From a checkpoint of a small text-conditioned image diffusion model.
Training: adamw at rate 0.002, batches of 64.
Data: 101725 training examples, 3.6 epochs.
Rows from block 6 of the denoiser, named by matrix and row number. Rows with one number belong to one attention dimension. Each number is 500 + 40 x the weight over its row's rms, rounded and kept within 0 to 999. All counts start at 0. Numbers have three digits each. After the name is the row's rms in percent of the matrix's.
# q: attention query, key and value (stacked) (model.mid.1.attn.qkv.weight, 768x256, the q third), inputs 0-127
# k: attention query, key and value (stacked) (model.mid.1.attn.qkv.weight, 768x256, the k third), inputs 0-127
q.35 096:501480515538479527440486551455373499510485514523532496549413416491428499450537501540489553504523520476531518474514405541448574536519522545513503516551462514501488486491477510507490453487495502412480522475482468558531450489515426510513466486466520538588446521534507510497479491475574491421607503479547530420465480431487469504451529522526483523433490535458498598521565494515508522503593
q.36 103:522532482484487487544505439531613501484535483469482500426568551512559519561497515458530439509508477518482447510473579453533402473472471446501491471455535507484519515525552507489496529509502507611537489496532530456471571504481609482501518547558482482426559468459473479491489510519450502582400484512468470585524518571506511492567469484464508465532503462546478446500417468470503462481416
q.37 095:500479527506483496427490555466395506509462513513508516570431439495443488442522486544463563498498504477523547493529426559465589526527516557497497520542466511508484486471449505505505465487483494391448511506478474553532432497527402527497479476452516523574435537518519510509503493481558481426597511501527526428466471421513467507439519518524495520450493536452535563494573523509496535510600
q.38 102:461457519509530525461519550492383501520495503537516491558440465496440490432498482535494561489494540486516557481511431540486610531512526553504511536542462490512457474476461504519482462490518508411468514513460467541542458509525386538477481436446506515561455530552533514523522489470546513432591501488538523420472472419477497507428556514516492532461510533473515562510575535544507532532573
q.39 098:555555472495486500545489458520619467492514479476489496429528514491557495555516501478513424502514459499498431501460550468486432484498464441514510479445538510502553503529571484470518515492491523593539517477527527469451534501497605439520527549542485529439537472468444480462469496539438472571418496522495483554523516573492492507604447499472497460517507445511462441495417474472507443469418
q.40 104:462457514512528521461507553481379499518480513537515495573446461495440485435491488535483563485484530494512562488527429541481601525520538553499507535545464486514464484471447495519495476498510496399460508508463474536538440500513381531485487436441514506565449535549535521520520491474544512424591511484529526422477482425483495505421552515532493539470506543465520550500586539539499542528578
q.41 104:447454517505537522467518543501387508517498502538512492557450482505439495442481491519500563484495548494510564477511443533503605529506536546502499535545466485506448483480454509526480474499521508420472511507456459540555464503513391543466472430441506497552464524547548515536526498465548522433583500480539525432467476415474514504414570507522493539470505543479514562510578544548511539536559
q.42 088:506444546474449505385491551446402556526469548482510504578498477484471495457538467561441578512460497516502552534540461557466537547525520579452484482519465526523482474457429507501512473504438456373461464560480492547503413508529436560522493502489525478569435518482519504500514502480562486416583508531499493458486495490539445480429470524513505516494504520481554515455573498466470546507611
q.43 105:541540481490473476536491447513620497486513488461487506431556536502561513564507513469513439514510462505483441518477571465516397474480468450501491464457539514490544519527546502478511527506488503593538497492536531464458552496478616461519514566564489489440550469441462481481477509521459483572407493514466477579523519578519505495580443486474506463529488460532485447493419462459503465466425
q.44 102:442453519501533512462520540499386514520493504536505500562458487505440495442477495518495572485490545494510572487522444535509602529503536551497498525543467485506450486479443505529479475500517502412468507519453461538554460501511392542466473432444505484554468526537546516541533499466550524431582509481529528439466480417488517505406565504524497544479498547481522559502582546544512543534560
q.45 101:526543480479484471543491442523620502480510494464474511438573553510560510566481518455511445503504462519472457516490581456534395469481479453493486471453542504490535532524531501488511544509492495592528486492529530454468548494474606471509523547556488473431554467447477483488489515529454495577403498513457474585525527576523518495561460480483513469545489474532486431486424476462500472476411
q.46 095:481468531487479497423495553472395512512458520508506512585455455490439481438499483547456580496479505491508561502552432552480585530529510567482491530531467507515481495471433500512498478491483477376451499526464475549526422491528401543489497473456521504565434535523531512516522499492565493431592509505515527428478474435525478497425525517526508522472503532457546535485572529505479538514592
q.47 103:546546480494465478541477455505616490481500498466487508447553523495558505560511512472499437510503449509490441521492561464497396472493468450499494468452538513496550521523542489478520531506481493578526490489542537460448529495485608457532529561561497499443536477451456484464474504538451481563415501518462479573533528586524487497577438492481507465533492463520482434483426459453490460464429
q.48 104:542538485488468476537491448511617499482514492460488507433555534504560513565509511469511440517511463507485442517482570463519396475484464450498490463457537517487543522524545502480512530503487498593538491496536530465455552498483619466521515571561489490437549468447465481481480509526460487576408492517465474580525521580524502490580443485475507463534491461532486442497418462455498466467426
q.49 106:550542485486464473532487449509620495483511491460486508436551528500563514564511509472507436516510458505484437518483568465515394472484467455500491469454537515487545520526547502478512527502485498591536494490540532467453548495486614462523517573561492497440547470450461479474478508526462484571411494518465475575525520581529496495581439488475509462530492458528488441493417456452495464469430
q.50 099:546551474500483494549473457511607489480507501480492504444546513495555493547517516478503425504505452512499447508481558462486400483497474444505508477458533503499544516522556493474525535506491501592523495482542546462458531495482598451538541544557493528436529482467450490459460493542431486564419503520468478568544535586496482506584447501480503466515499457510459432480431452462494445467426
q.51 103:447457516500534512466518543500385516513493508537505498560456488508441493445478496518497564484493547494508573483521447529511601525504538551497499532546467482505449489480445508529481479501522499416464504512456462536555463503513392548464471429441509487553464524544551515536531503464548522435581500481531525438468476418484517504410569504522496542477501549479522559510578547543506542535563
q.52 102:562548466504485506533487466510618470496517485475501495426526508497551499556525508483516420510514459497501428508459543482479425485499476440511516471455533517509555497519567492461526514502486525590542526474531530471439533503484604430535524558553485537452541477454444480466457489531446463559425500517492477543528520576484490502609439500481491461503495445508462454488430466465509450460426
q.53 091:455462495489482481511571500506506551534519526460521516553600584481577513508526514503479488546403495564481538567541557526491428525496507512412532471440495502534518481470488502497519545516461463472498432558555558455481495533453527542533530519551474470457558530445546524507478528466464464466461502514402463522549511526486477446511460498478501481540505485549530463424518464484494524492485
q.54 104:444452518507532519466518542497380513514494509537511494562453482504437495442480495519497564483493546499508567484519444531502602528508539547498501533544466484506449484477451507528479478501520502414471504510458467536556462502509390544470472431441507493555462526547547517534526495470546527435585503478534522435474479418476513502408566510525495539476504550481517562509580541546508540534563
q.55 097:487538475487520479558504439579595451480536452495468506430540531517536490539476517449564451486527479499485458462469541440533472474473435430528497506448537491459508529540590487507488512494557526622525497488500522478510584503492570464461535497512468494409564505509486490520507473536431525619420485506491500568526476501477539500557535510457502459515512479539468470543417503510513439494400
q.56 103:469470524505515510456501553479387500512466511534508500580443456493435480436496487536474570484489518489514558488530425543477601523527527557499502537542465493513469487471447497517499471488503487390461506507464472541537432494524383532484490444440517508568442533546532519519520491485549505426594512491530527421476477423499490510419545515528500533472503541460523548501578538531490539522586
q.57 102:534543482487471475540484447513618496480499496464479510443563535502559506563499518464503442507504454516484448519491569462517395473492473452496488465447542514490543526524538497485516535507484491584535487491534534458461538487478607464519527560557493481437542470446467484478479507535453482577411501517461475583529525583526503494572445486483509467541490466525483436483425469458494470467420
q.58 099:471440514518516534449524552479390508526511502523529485547439472495442511447507480540499559513497555484512535495507432545501595520505538551496511522555458500511460466474458512512480460500510512418483519510470458541524475516514407534481458467451515512572474522535541520528519501446566508423589493476545519405466471422483508493442545511521483534460504530488530581525572524536505543532592
q.59 097:549560466505496507560473457510602478484506495485497490451537509494551493553516517475507420496510461513503441497470552465480410489500482435511511484460533502504550513525565495474526530503494513591533506464538542462460519491480593446530541539549493542434528473473451489455453489544430482558428502520475484554540532585479487512586457506485500465511504457506448433481431465469494443469420
q.60 090:536567455532535526553478466527590434481540461501492491420492496503530492542488520464551420479547484490510426463441518469480472475494488438543530493466536499492524495546582484482494494498527563601549554442506515470478556487496565426491526523543489561446538455514433478462465482546446485555442496493529499533505508565438524528603502510477490465486503445502428482538431484502516428478401
q.61 097:528555477483490468539489448524636490487489494477474516451560545504558486557494514463497438498496447505486467517485571469506409478493470443498488466452546506498551519527526489480528535501482490584523497499524529459459529499485600457515527544550488480431544475442458487475486506537447481570407516521468487584525530580528505500571446482478513472545489467523484421476432481459499460465408
q.62 100:451455524505516512457511547484372507514485511536510503571457467499441490433490492529489570486489533499508564488529430539490596526516531561498502537541463491509452485469450504526485473497509493402463497516464475537546450497514381543478486439445509499559454531548542520531526493477548517428589506483522523431474480422488496502411559513525496535471506542472520553506579538539499543531577
q.63 097:470439508519518534469513552479383510512519508517534475534450463496446525446501491515518569509518564486516518487506450522512576504499541552504508527555459501493448477483473516526453465491519521423492503492482446526547496503510401546478461463463518504570466509554545514526519503445575525433579480472530506421451457427481508504435553504526481531459505535496525601547554516545506537535590
q.64 094:456505487543506500556515514488447501492455543600566467554477466501457492457553526539472516545491517518517561526476491542467424449510520505490522575556420524538508490521466546530566441444538408482473442481537439492445510454548488530580519477468595499522464513491459573478469499446494485473484562506515500528454440524555539496460468507450487536473494541539569498477481460532512533517557
q.65 096:447490520529452489503507533453473478479438522589546461576456389484380484442563498581477521552487483472488495495495448520474441440517480522541502569512440533529539497524486565536550470502512443454490452462536467522468475461511453524575509496467594515564407498503480562484465463449474507422509572526555541510494456500538505536510510543504489543429527535493480519440506429486490539536559
q.66 104:492459540491468542462484483438468566553601451410503481530517465511484525492447434455534527466487454520497473520512462452499552560488513523499490446453515497545498491459596482440462532538488544518543531495497484488544436521515546558413517473519474497518447515519543413520447519511518508535553447448496490387554578519451451442526575478509514487485523487471452524489548556475474507498511
q.67 094:549502494472527514480478464529529526519576459389454525437542557511588519553427485422533488447518501516504472501505531467527559561485502484474498412472563478479469501477541437457443548513483579551528549524469549491545514531478550482405490496543397478433576501503516426519518527560508506575514425470464464473533557495455473467506513472507505452559489465485471490552514577512495463472445
q.68 103:542545459485540461530500510584554443460439518498448558409534627503587467533494548490495453505494510496513516473475545511511512509499486469489485492502543456450490520528430487522484505493487509502462506521462545492484550529461481413503467521493434525439598486500515529489577520515507498511446504578456514599465468470507550531490446497527474490570470510535536445533459468508532453503433
q.69 096:522519449476579495522508501555525492482478520488477531419537616494610498546485539425474504521484533549540521515497564547515494489490556473445505461554505479491442496527446501504502493444537483514496493521510509459465585496514496475516476495508480507458616503491452518487544541502518477512484496507455461573463489530524581508462412479489506479583463499542598440547472538523529453476493
q.70 098:480475555488450518449480478470467529546564456445509510528505411487442499470480440518540506456508459475477449490527450428499553539492483535523493476444550507525526528465545483481465564555494551480525540488467522537566417529482525528445537498538492512526427518503528452517445490530502507516539473449522526422572574476441414499544612535522509512449534490436382540450528513491462490503488
q.71 106:552513466461556516511500479563531505511532508440453568404547652487627509549464556403495484472515518525496526500496559482526554537467523481439490456498549451474443507489479462485472519498519533527488531544446514488515557539500528456460462522518426498452595489485526454483553541543524486567475439487455475528472522506471548487466460465479498464591464483521559465562470547493523456477440
q.72 101:534504483460553543500509474570514524527555481425454558416562637494622526541441528411483504466497517555503505521487553477527534529475547477435495455503548465491441499487478467467477530496535532537530537528454513480524549542506515481452490516531435510454604501505485450500519564522539474532500445471462469506485551543467535478470468476471502459595487472509545463543473572490506431469457
q.73 094:563506518454490487442492495505559499497539458399433522461513542511542503560447456473535483457514481476494448483529510467538578548494478489521477428444578473461498515475530449469427556555440583518514556520469553500548481539450513484415483525519403500480522489505548426524535505554503511529517443506478498464540552469445454499541535477547521462517499462459430513523528534465494482482452
q.74 105:472448526504466568452494484420442573544589476468534451577493402488444530482486458468531526477501483506488473518524453465494518503483518531492507481482481522558488482461594500465499508523509512507552520497523457503527452496555535584456524464518524489548411511506488438504437492506503499519567473406541482384541561537469454462516561490474528501461524497460455552473558566498472529505549
q.75 098:524492520456491528452489479481516523545576449385454514472535513503537518526438464436533505454494465493478449494520496447528574572489493505504480438437566478510494502471556464459439553548482581518539562497470518490548465532478534499402499505536426507494506500509544398518496517541524506528546434463480502427540568503432464476532559479531526470510515465450437522512528556467485473497453
q.76 104:542512475454553540510519465557516510523547503427449572412562646490632532551456566399489495469509519536489515516492566473533542532464538489430487459499552465493443497488482479478473513498533533527513541526447501477520551541510528467463477530522441505469588490489515444483535556525539472560501443462453470512478541541463553482470474466467507456595468478510560481558465561485520456483450
q.77 095:508458495492531569479503458480492585572607464422511479469557524506541557524435466383529502488482507568481494526487520467522507523463547498425511439502507508563456471467575500436494520500531534541568543513507483465514519525543566528452505478537445487482528512514455425514452537515542471557569445406463421416531583563449498455503491467448528472539509468476537523520530619545478497486497
q.78 102:511480532474486562419509452462472561518594464413501509520502439498477539532472467465548508462516495491493442494534482432504543512475522538495481452445544510534486509456561474468468552556505567501524566486459514513551446534527525569433514501546485513536429518514499425473466510534511489513559470418535487405584585520433427486538575523486538479477534474418423554477543560473481496523489
q.79 110:556518477456557518506505473569534507497526518444449583404540649482623508556467568407488488481523526518498529502494555481529539522457525484433492461509545451473440514489462469496477526494529534523488527540438517495517564539508521457466453530520439508462594485485512461468548545538514482554475449489461472537469521515468559496461454469465492462592461489514565467560470544488530451481446
q.80 094:448491529530460486508506529446473489482443523585554460579452392493386483452560490579474527551495484477500507504502450530474437446517490523538509561517434537534541497519483555536545471493510441462483452461540464520465473462508463536578510498465605510568403504499483562485456468453473507427508565513549532502499458504542502528509509537494487538427522535492494518444505434493492551527563
q.81 103:452476522543434473500486529428471489516490466540535417587466365520373491448519428595535513485495467472499474487497437510475502510538462510573502525462474542516558494486559502484494485528450489487500495474546490505504415474485495526503543470478537475530397513519533510541470457473498531475516523519540532448522481460524425489537562525537498542418532508492423537445535454502459562511526
q.82 103:553527465469557502506502481579537484480493528468447582403547644476610491541480571428483459508504525511499517492488552493525516504469514478443487476524542453469454517516445491509499515490530520514483507537448525504501576536500501443488453518520443532448613480491488500463550533533503487531469486520457491570473509507475571519476442481482490472589460498513562454555472518504539435499450
q.83 110:443481528544443485490497532432466496504474481556550418596459351516376495444530431590512512517475476485500470500506444520473459475540477516561506540494453550527561486510540535501527476504475465475515474459561484502482432465496478544533543471482563490541411512514483539529452454458487516445527554510543522462529482490531445501538543528533510539407542511482440533439532464510469550516556
q.84 095:453500482534519526562518494498434503499484536593563492541498472488475505460547545516461524544484515518508555538468507536460420450493525511465533569573433530545489475520461546527569439432557422480491451482533443495458531472566503526568524481488592506514495519493452558483460515451496478475498547487516490527457448546554554498449460513431491526489490520540564494481466478545504506517538
q.85 103:539517464459552534512517466568516499512531500430439573409558648489627526543456563412496489470509523532490506506487560470530542535477532488439482464492559458481446504496481479482476515504523536524507541533436507479525547541503515455456475523520435511463595484491517457488544549523538476552492452479462482528473534527461550483469474470479498465599473484510546476554463551486521447488441
q.86 099:557517466481553489504492481566536483494516498441449558412539636503622499551461533436518469471510527507516511491492548492520555546488502476464496454492565457449461519490479449487457524499490546529482523549454544490519548538479528443450466514520404505432604494499524478501574529546512498567467446516447487545481514467476521490487463466506495466583464470530521467554476524519520449479439
k.35 096:473511500505400505425506574527478449470433517498489479410442464540534552526481467530559438497486485505454551479437427497494551486533504494501420542443528491519503517541580516456540433534447528450492559436470463559567505482482474430477490478500494574439476549496481427445573511528565451477541445524514544490476485431446544559539581500481467458476559550450472555524512488521519529539478
k.36 104:528476515490584489562509445447528541528549483530513501603537482467442415474518547511447536485484496470553412504550526515501427522479497534494577452521483519492504457457450492524481559478562453552504447527553571473422491497503541549544527508522526454586523465479508567546429462472455557508432573444505452512558521553553430431472435505544549526498461453541532449473488498453495475446531
k.37 095:466536489494407500442484554528463467461454529460458495408468487540548575529471455504543454506513474523446579499453467476503570460533498463484415526458528489517501531541556495487519458533439547448510561463460446524585511487488475438453475500494484550405481519510504412456565540523551436493554424551498550503449489457459563563533585505472446467494530575437453555531506501527513522534464
k.38 102:457505503516422521443516532568485476497467498488481493417476531507552560511476449475560472514493503514441576493454448488492595495505468462526406550483539486494503545509547498463521471515446548462471564495453438524583500524509454481444470496477455555405495536525474428447561532514529460493549418557491541484446469424436540561522591486450459456497546503477443550527522479528505489558477
k.39 098:530481482475604495577537461433536500497516486506489473569496434482436403478536533563440517479509516467574394474514489523519440505525542515469584461523458517515493456493465533521496501508558476561533458461572567488437499496474526505570560480494543469602535457488515573550440441505472563505459589459527431494579521560538454488480413545528576519520487497525528437489488520472499506456538
k.40 104:462512491516422521440492547556474472491470509484485506404478539516563586517477446473557471519506505529442598503457475489493583493504484459515420549490524477501494543523540501471510454509439550452483556500444432519582507511508450471443463496478459539405476535530484437456569547519534444488561422559490546488426471439446565560521579481446450477498536519475464554524520494544507512559473
k.41 105:456497508520434516443503533575482492507475502501495506430493558491553567509478456448566477514484508515441598501471466498492596514480461478541409547477541482487491548493538484468510482495452539455453559526441436523576499532516451506433460498483449542414494544517477437442559538504528467491548416551477548487433465417435533539511598467451455457499531488492455550524535480530506481570475
k.42 090:479572512518394513440458521506448503444525537434489532429517518582547602543448473506524465540504457554446540551476518444470501452535500467483459503484530491492536534545543483514493491539448512463537533495449440520518540502524517450460463531511473498388470509489513422490518539544527398521566445541475538527453507498474560500556571515476410500485499582468458545496480504535514514493437
k.43 105:542494504484582473560502467440523528505525497511519495590521460496444426491522553528437523484498496475556404503541535510507414509496525538478586445509469520503506455487455500533489538491560453540517447500560565479415496484489548525562536502520543460599518463470524566544436460475471552513444587440511450515568531566555443442482417520558551522497464491519546450471475506463495499437523
k.44 101:457508513520432510443488536578477494511475508494497512430497572498560573512477460439560478516486509521437605510480487491490592514477464474536412541474543483491496549498525475474510491493445538446450554532441432517574494529520451503435457501487447536414488539515485441449562549496528462488543416548472556493429466425438537537511596464457444459495522490484457551518528482529508482564470
k.45 101:531491496486594477565482460443515536517544499515516513598544495485451441480522549497445531489504503483553434511561560515512422515474523533479592450518470517495489462470434492541469551474555453536513431529539566468420495490498538539542523514522533441591510461476531573553434475475464550510445575445500467513540530569556457430468422496547540542505444479531554448476489519467494496453524
k.46 097:461546494492411512448463547538466481463475529448460507411494514549555588527461450486542466517526484536439582523469498469500563460522504454489422523470529493513500538534537486494503485523441551447517550484444434521572522502503477448450472517501477528393473515513503422476554550528533428505560416560492562510432498468456568549537588494465430488490523557444451550524503509536504504529456
k.47 103:536495490478575489566498470423517511499532496501503499572514450506445440484525548546434526486511498490560412501535537509513405492518544527456595452523455510511498444500456520536489511497549456543548440479556571475421503472482547500560541504519553455591515456487528568561443470499471530507459583451523454512558535582565469459477405526544542548502461510512549447481471523474499523437526
k.48 105:542498504481575479558497462442523528503527499507516498588522460496445424488521550527439526484503493473555405503545538506507413503496524536481587448510471521503510458485452499535488545490558454543523442501558562479413497482492551525558535504523543457595515461471523566551432459482468548515442581441511456516568533567559440439485416522555545525499460492517545449472475513460490497436520
k.49 106:540498500476575481565500465432523524499525499504510493585522449499443424489523552533435523482505495476554400505544537505508411497504535533471590448509470520505508455492457504535490538494560455545526448492557567480420496476486553516561539504523550463592518460473529561549437459485472543520442578443514453515566536571559449447485418526554547532497462499511543445472474514463493502435520
k.50 097:530471481483583493559520468414514495512550480520492495562510434487442449473530535562437520490504503504579406485518502522509412501533535526455584458530445500513485444494472544515489489505545455554546430474555589476436510470477541503557542495512553450586510458507507566544441468507462545494459575463534436506571533570557484470474393526528564554508481495541544445488478511478493535456543
k.51 104:459502507521430509445491531582476494506477506498496514431499566494557575511475458439566479516490510515438604508480484493491592511473460478538411547477540483486488550497526475475505492491448543446451552535434434519576497526522454505430452502486449536412486542513480435442560544501528460493544416550478559492426467424440539531505595462459448465495523490483461556521533485532508481565471
k.52 103:542491483484593484571543474426527503501519489495501477557487414498445415495538531569442504484503507481575391475500485525510433504530539515464585456523457507514498453508482540513506492518552469559528460448587573490437507484471540494585556477498540473595528473493518561540443445507480552508459585449531425494584522558535447477494403543525581508513496506526534448490482517482495525447535
k.53 096:539533510523474538479504479486452563479612496447552581507565541596550536500475512508475550554513446572518484557497595446438443485523492487469537472541489452453534481531490498523460491547508461504520497548513458405442519541539510526524510531509465455445465497559505459533442559489472450518548498496447450516505497603536450434533461531481496514488471487559516500478434480524483506446469
k.54 104:457499507522429518443493536576476490509480504501496512425495564492558574509476453447566480515490505519440603506473477491491591511478462475534411549482537482487494548499532482470506481493446541451460553527436435522579499528521448499431455498484451539412489544521479437447560546506526461487547415554482550488427467423439544537514592466449447468498528494491458549523530478532507484569472
k.55 098:505426512464600500575534445502553511574519456566455479582521493392441377446528512491474554458499515452540464474535476539526506538465496529486532473521480523521481471423440483476495539447539509558502489519540587475498465507484483543517547487504527470582540467508485577543462463461433588483425539484531469504544513519540450472447448484518557512520488412521502440519500496439492447486554
k.56 104:458519491503418515442488545554473467482461512480471502404478531525558581516476446478550471515515497526439595505458477483503581478510493462503415548480525485507495543524541496476509458512436551454496557488439432523588507505501453458443468499482469539403480525521489434462570545526537443489561419564494554494430477447453574563523583483456443482502533536460459548527516502535506510552472
k.57 102:536493492479583483565483463433516526509536498510508506587532479494446439480523548521435533488509498485557429508547554508515410502498537536464592446514461518507497453485444503536478532483548454539535437504548565477419499482489541518551534510522547442593511453476531572564440470485472542510452581450507461516550534580564465445477415517545538544504450501521551445474475519464492508442521
k.58 097:482534523527406518427506539572485499477450514475529490414468523530558553539477465479564469512492499502437562508461468483471579499493460471552416542474555492489523552526565481466527487520462543453449581493464414526556502526513471483462464493487446560407485562507465424438555517509539453511548425526478533489457463421430494534548591491464468433489550500474452570512521482546493484535465
k.59 097:529464478481596496564532472420519492510548477520490486559505430480442450474536529565446512487510516501586406479507489533517423500536537521457579460528439500511478448502475556511493474503547465561545439467556583483442511475480536499563541486499546453591519464509504571542442461514466551500465577461530427500568528562550484480475397525516574543518489494546546446497487518486492538465547
k.60 094:515445476482615494550567476466555471530477464541479466561458455441441398472555532544462506460494536442568419442494436558535488534511535540484548495512461517517471461474483536479509477500560494557499485462571561510465476497476496513560568460477542495610546484486489570505478429497484585471444573453544445473573499509502460513476439512523601481521512466527533459507513518455494509500565
k.61 097:532495490483600471574496462442516519509529504504506503580519488490450436477527548515425525492512519493569433498544552515520424509499539529462599441525450515507490456490433503552483525479546461535524429502554555474422496495485526526555531494504537438604517442477539589558446471481467551501458596459507460510549530576553475457468405517551541543510449503518552441479480527470500518454524
k.62 101:457510502514410522436487542561476482501476503493481509419493545511559576513469447464558478515497491528435598509465476482491585489495472466513411547482535484499499543508539486468509470507438544452482556513435437516586500514509453480435463504490459534396476534522482427459566548512532444484549412558488554494426474438450559552521591470454442476494533510474455548518516485525509494555472
k.63 096:483510519537405526415504539574500493493447516506530493433468544512540548531478489470569476517467482488422565504465465488478566496477454484556411554464553495476521548511559482459513496515474528454446573518444427532546499522527482485451461509492461580419484576507472421427558514501542458504522420511489551471457466424432503531535601481476457435476550480478474571510527470523509468524470
k.64 101:537493459504507439547518545471489399406449488561550475513375454521442497496500516471466492514517600439543475508539519563519529463566491509485514527536482523470503479516515470505490437455497464506494504452486451495425471497507497499493487537518498466555493548511470532475569475509514457554478485441520544538463434473544468472535459496462525539524525469531551494491492488512524496493530
k.65 101:534462468517525445558477593493516413453417512550520450476371468475425506516485481480477477498455564463508489494544506532485560462528546486534464531489478489449527516520550454539503478481518430527493484467475456509425442523511517464503449522492504484531494587524470563468535449550502508551454515464525543538504466432497488526543458544465516528516511454521561521494524490499524501506504
k.66 110:465478610533546514540518484503467561641582458497494499495559555484545576507500469544521492545471443547482504529458494505479487567440534494494520526498465495480545528479493515480495536497471481519497448576532568490474519524558558515537508496457530527514484469535518534503430536471501532487503571503503422477502569509421575506504527517467454499466458465499444461512526471510452510533478
k.67 101:460536553495481560460517412518485596581583480446470549515635544511570512491498508536525511511513411550478516505451492464503444553456470503479530483500509504533491495465455544471498531527483549480499500544528558495565550484502502522505540480488505519475503426484537461531447553462499507442530505544478444457508551558475536488456542468530473477475491540474441474502485511504476501508487
k.68 110:518549425478415533371455452489538516421473555438496533500535473519530450504510513475516507449537477496495515481497491465506471469518436475516480443485545497548466495545485520520506510521530574478534552458484466506603509461427440494463522482552476495410540469452506418511522493528478502465519427533475564495524488526572452515486514475550521477504507566469483548509474530466516484451485
k.69 101:541549466516424500407526417495509523414507471477503545517518495543575457493469525504486507513606508472531485520488539502527460497556380503480559479537541508509467445516461536460498461489513570475495552483532447467546507447488477546504520509499458516486520454479505444474567527506490449501523452484496513507483467568555426482483456450494512505534537579504466493494424507532466477448509
k.70 108:437456572520556530576515508535482545615557470508489494492545540456474557488494467529524508498415446557454517496496457481484507539446608523501482526431473470505513544462507505514510548519453448506505474556500550532503505549529559498516514496489528513500485496554501558506416526503508557483510561521491462505509572483421573516494566536502482448467472427492476471499513481495474516556498
k.71 108:503541506476459551423510384494497559511549502433477580514604530530573473488514520496513528501584445505468505514472520458521433509490431509486522463504537516555468488490451546467499519516491597482515546506510509485583551454467467522482535489507480531462533400469518421507486537480480462468558461523474494480482510573530484480465531449541493469517493575475448494508458515494481487488495
k.72 107:504532520509454546444516382491483565525590478453495579527606546507587497484500525506505526515563435530479493527475532471509438518501446514496563489505546498533473467473433548446492511527494576489503560521541490483565548463491476527501536500491491556476533403496498454472488550489469457462543485520468467488485517588496472497451505450495481474517501559509420478511442501522462477494485
k.73 100:460508541488508562453487481522506599586558531447454504481617536472555497505499472524536515476480417552469527493460472442482485534431519498506482468473515483533499524496491521513510567540499537489513484554510561501574521516499505506509511449488508520450499460497534466545427517482494549444529517553484451457537572516461530524470536512533482457467462517465454516503526515488462516500465
k.74 116:473473601524575482607542515514456512617560437543495498510502545489497570499483481539496491560478480516483484527486499516497494527472532520495528551504446500457527527455508494468493510486461447513471453561532553498420505534578568526538494513428516530564463493541503570475452516473518498528508584486524418483479537493419558497486504525460463520489495456522484452502524463527466521560513
k.75 105:462498576520515541493499476516498590637584492463465520481604562473559532505500483539521507518473410564463513509468469466478473555436517483518511513473507480518518517475487529489505554533491519512505487559532555489546524512510524499532513467463512552467499453506522493494427542473485530456518549537481435461513572530425545526475543506503470468466458514485440490527511489490461507522467
k.76 108:511524514486469537439518392497490562525575492448484576509606539520578481487502521501519526509590451517470498511475529457520436505484438512489543477511549510550460480480449547454491517521484582494505552512529506483578559464485471526491535484485488547473540399488504433478483543469463456472553478512473471476489514577498470487460516449523485465522496569490435485521450511500474485499491
k.77 102:483504579541509504548537444491483543619614433526503548534572565504545537509503522542482501568524457538488478530468498504510438523496447498509575542511493495511497486457471537436497492509469512518471514564589520467486543492543537531564549495418485567521497434506512519456459528438491463500521546487484396453493524566457508512458484468457461491474504516525449450555476480539448496524492
k.78 114:463481583513576522581544496523474568607581465504491527492570540483504559507460472526518485534462468542448493498490501450496487507450559529494500527460476479489495542461492481509492527540459472492488478593530562515488531530556526524525520500440503568527474483557507548465415521456494531482521551494515419467525561516406547537467525525512489447467503472478451466521497484526465518537498
k.79 112:514538502462463555435522382495500557484547505434481585518593525529563465493497520490509525502595456497468497515483538450524437494499438510483521453501546517553460489482450535473500515522486599478518551507513504485583547456470466521471534494516479534477538402480514425497487540483477447471565454511484492485487510570535468473467520453539493465521504568466453497504449523490479488482492
k.80 099:528459474507535446575498595492510422449424505553527446481371467481424501509484488480472480502455576461519485499548514540490562470525555493510472522496479497450527508517543449538502470474509425521491477477475467504416446532518519473503453526498507473548487585530474567482531458532510509550461515450528536536500472434502488509545454541465516524508508444521566512485521492501520503496506
k.81 105:468477513516546470556463611504496462550451507542509413487433481472450547510522487512506494485395511523523509489502444549460559537476587487511466548488441491465550531516547478540489514488520414518488439499474519509439456551515538471524482508499533461499463572505504563537479475520546569498446552509517508505511509441463570521528531549482504526465462437528541509488571486497530514528506
k.82 106:524536470479427537400497389490519539455519514439483574511571507525540446504495507490519509483588466485470503497494521444524442467517410498508504445492550512544453500503471532480510513521491589480519558485509484507588531446456455513464520489518465534448546428477513420480508507514463459487550438522474517487505497544554445498474508459545502469529519581465453512514453524485489490475493
k.83 112:489463502542537443566481618505501440514454492570519413487403476470438537509497482511488474503409541505530499486516463551474562505504561491520483549498457480443542508515546464522502487479513403525482450496493493516419452545530538477533466507481519467528464596522487578500517460519523543530434550487515505515513490431466530526537472549454507534480496429540546499497546477511520514521506
k.84 103:547497475513495448553528515483487414413478463560556501517405466535450502494500527466464491528529587454535468510539519561522515470577476518485538534538492527473492465495513481473476429458490477514491523448496443498428488487503499506495501544519489491549505529505453526451569501497499440556484478453513541535456421494533450472523472481456522524534543471541528480503473483524520478501540
k.85 107:511533502494460541422503387498497560521556500437479576507607536519577480492502518497523523495583443518463503501473516447512439504480432504499529483502550508547461492490455546463493522527496589489506555511519500498595551456477461521481529484490484545455538402482506432473482532487462466459551473530471484474489511569500477497460527452533487463523499578488426496516457516498486485499491
k.86 102:480544486472450558405502403508506561499536511436478548519603504531562473495520510503535522476556448518485513491465497456515447510486431501480507448502534513559458500505467545479497531513498586465517535504507522498594541459467473527467547476536489505440521423472532412536485530484495494464546445539479499479504516553543490483466550456554494475501495564465446507500472522487483491478496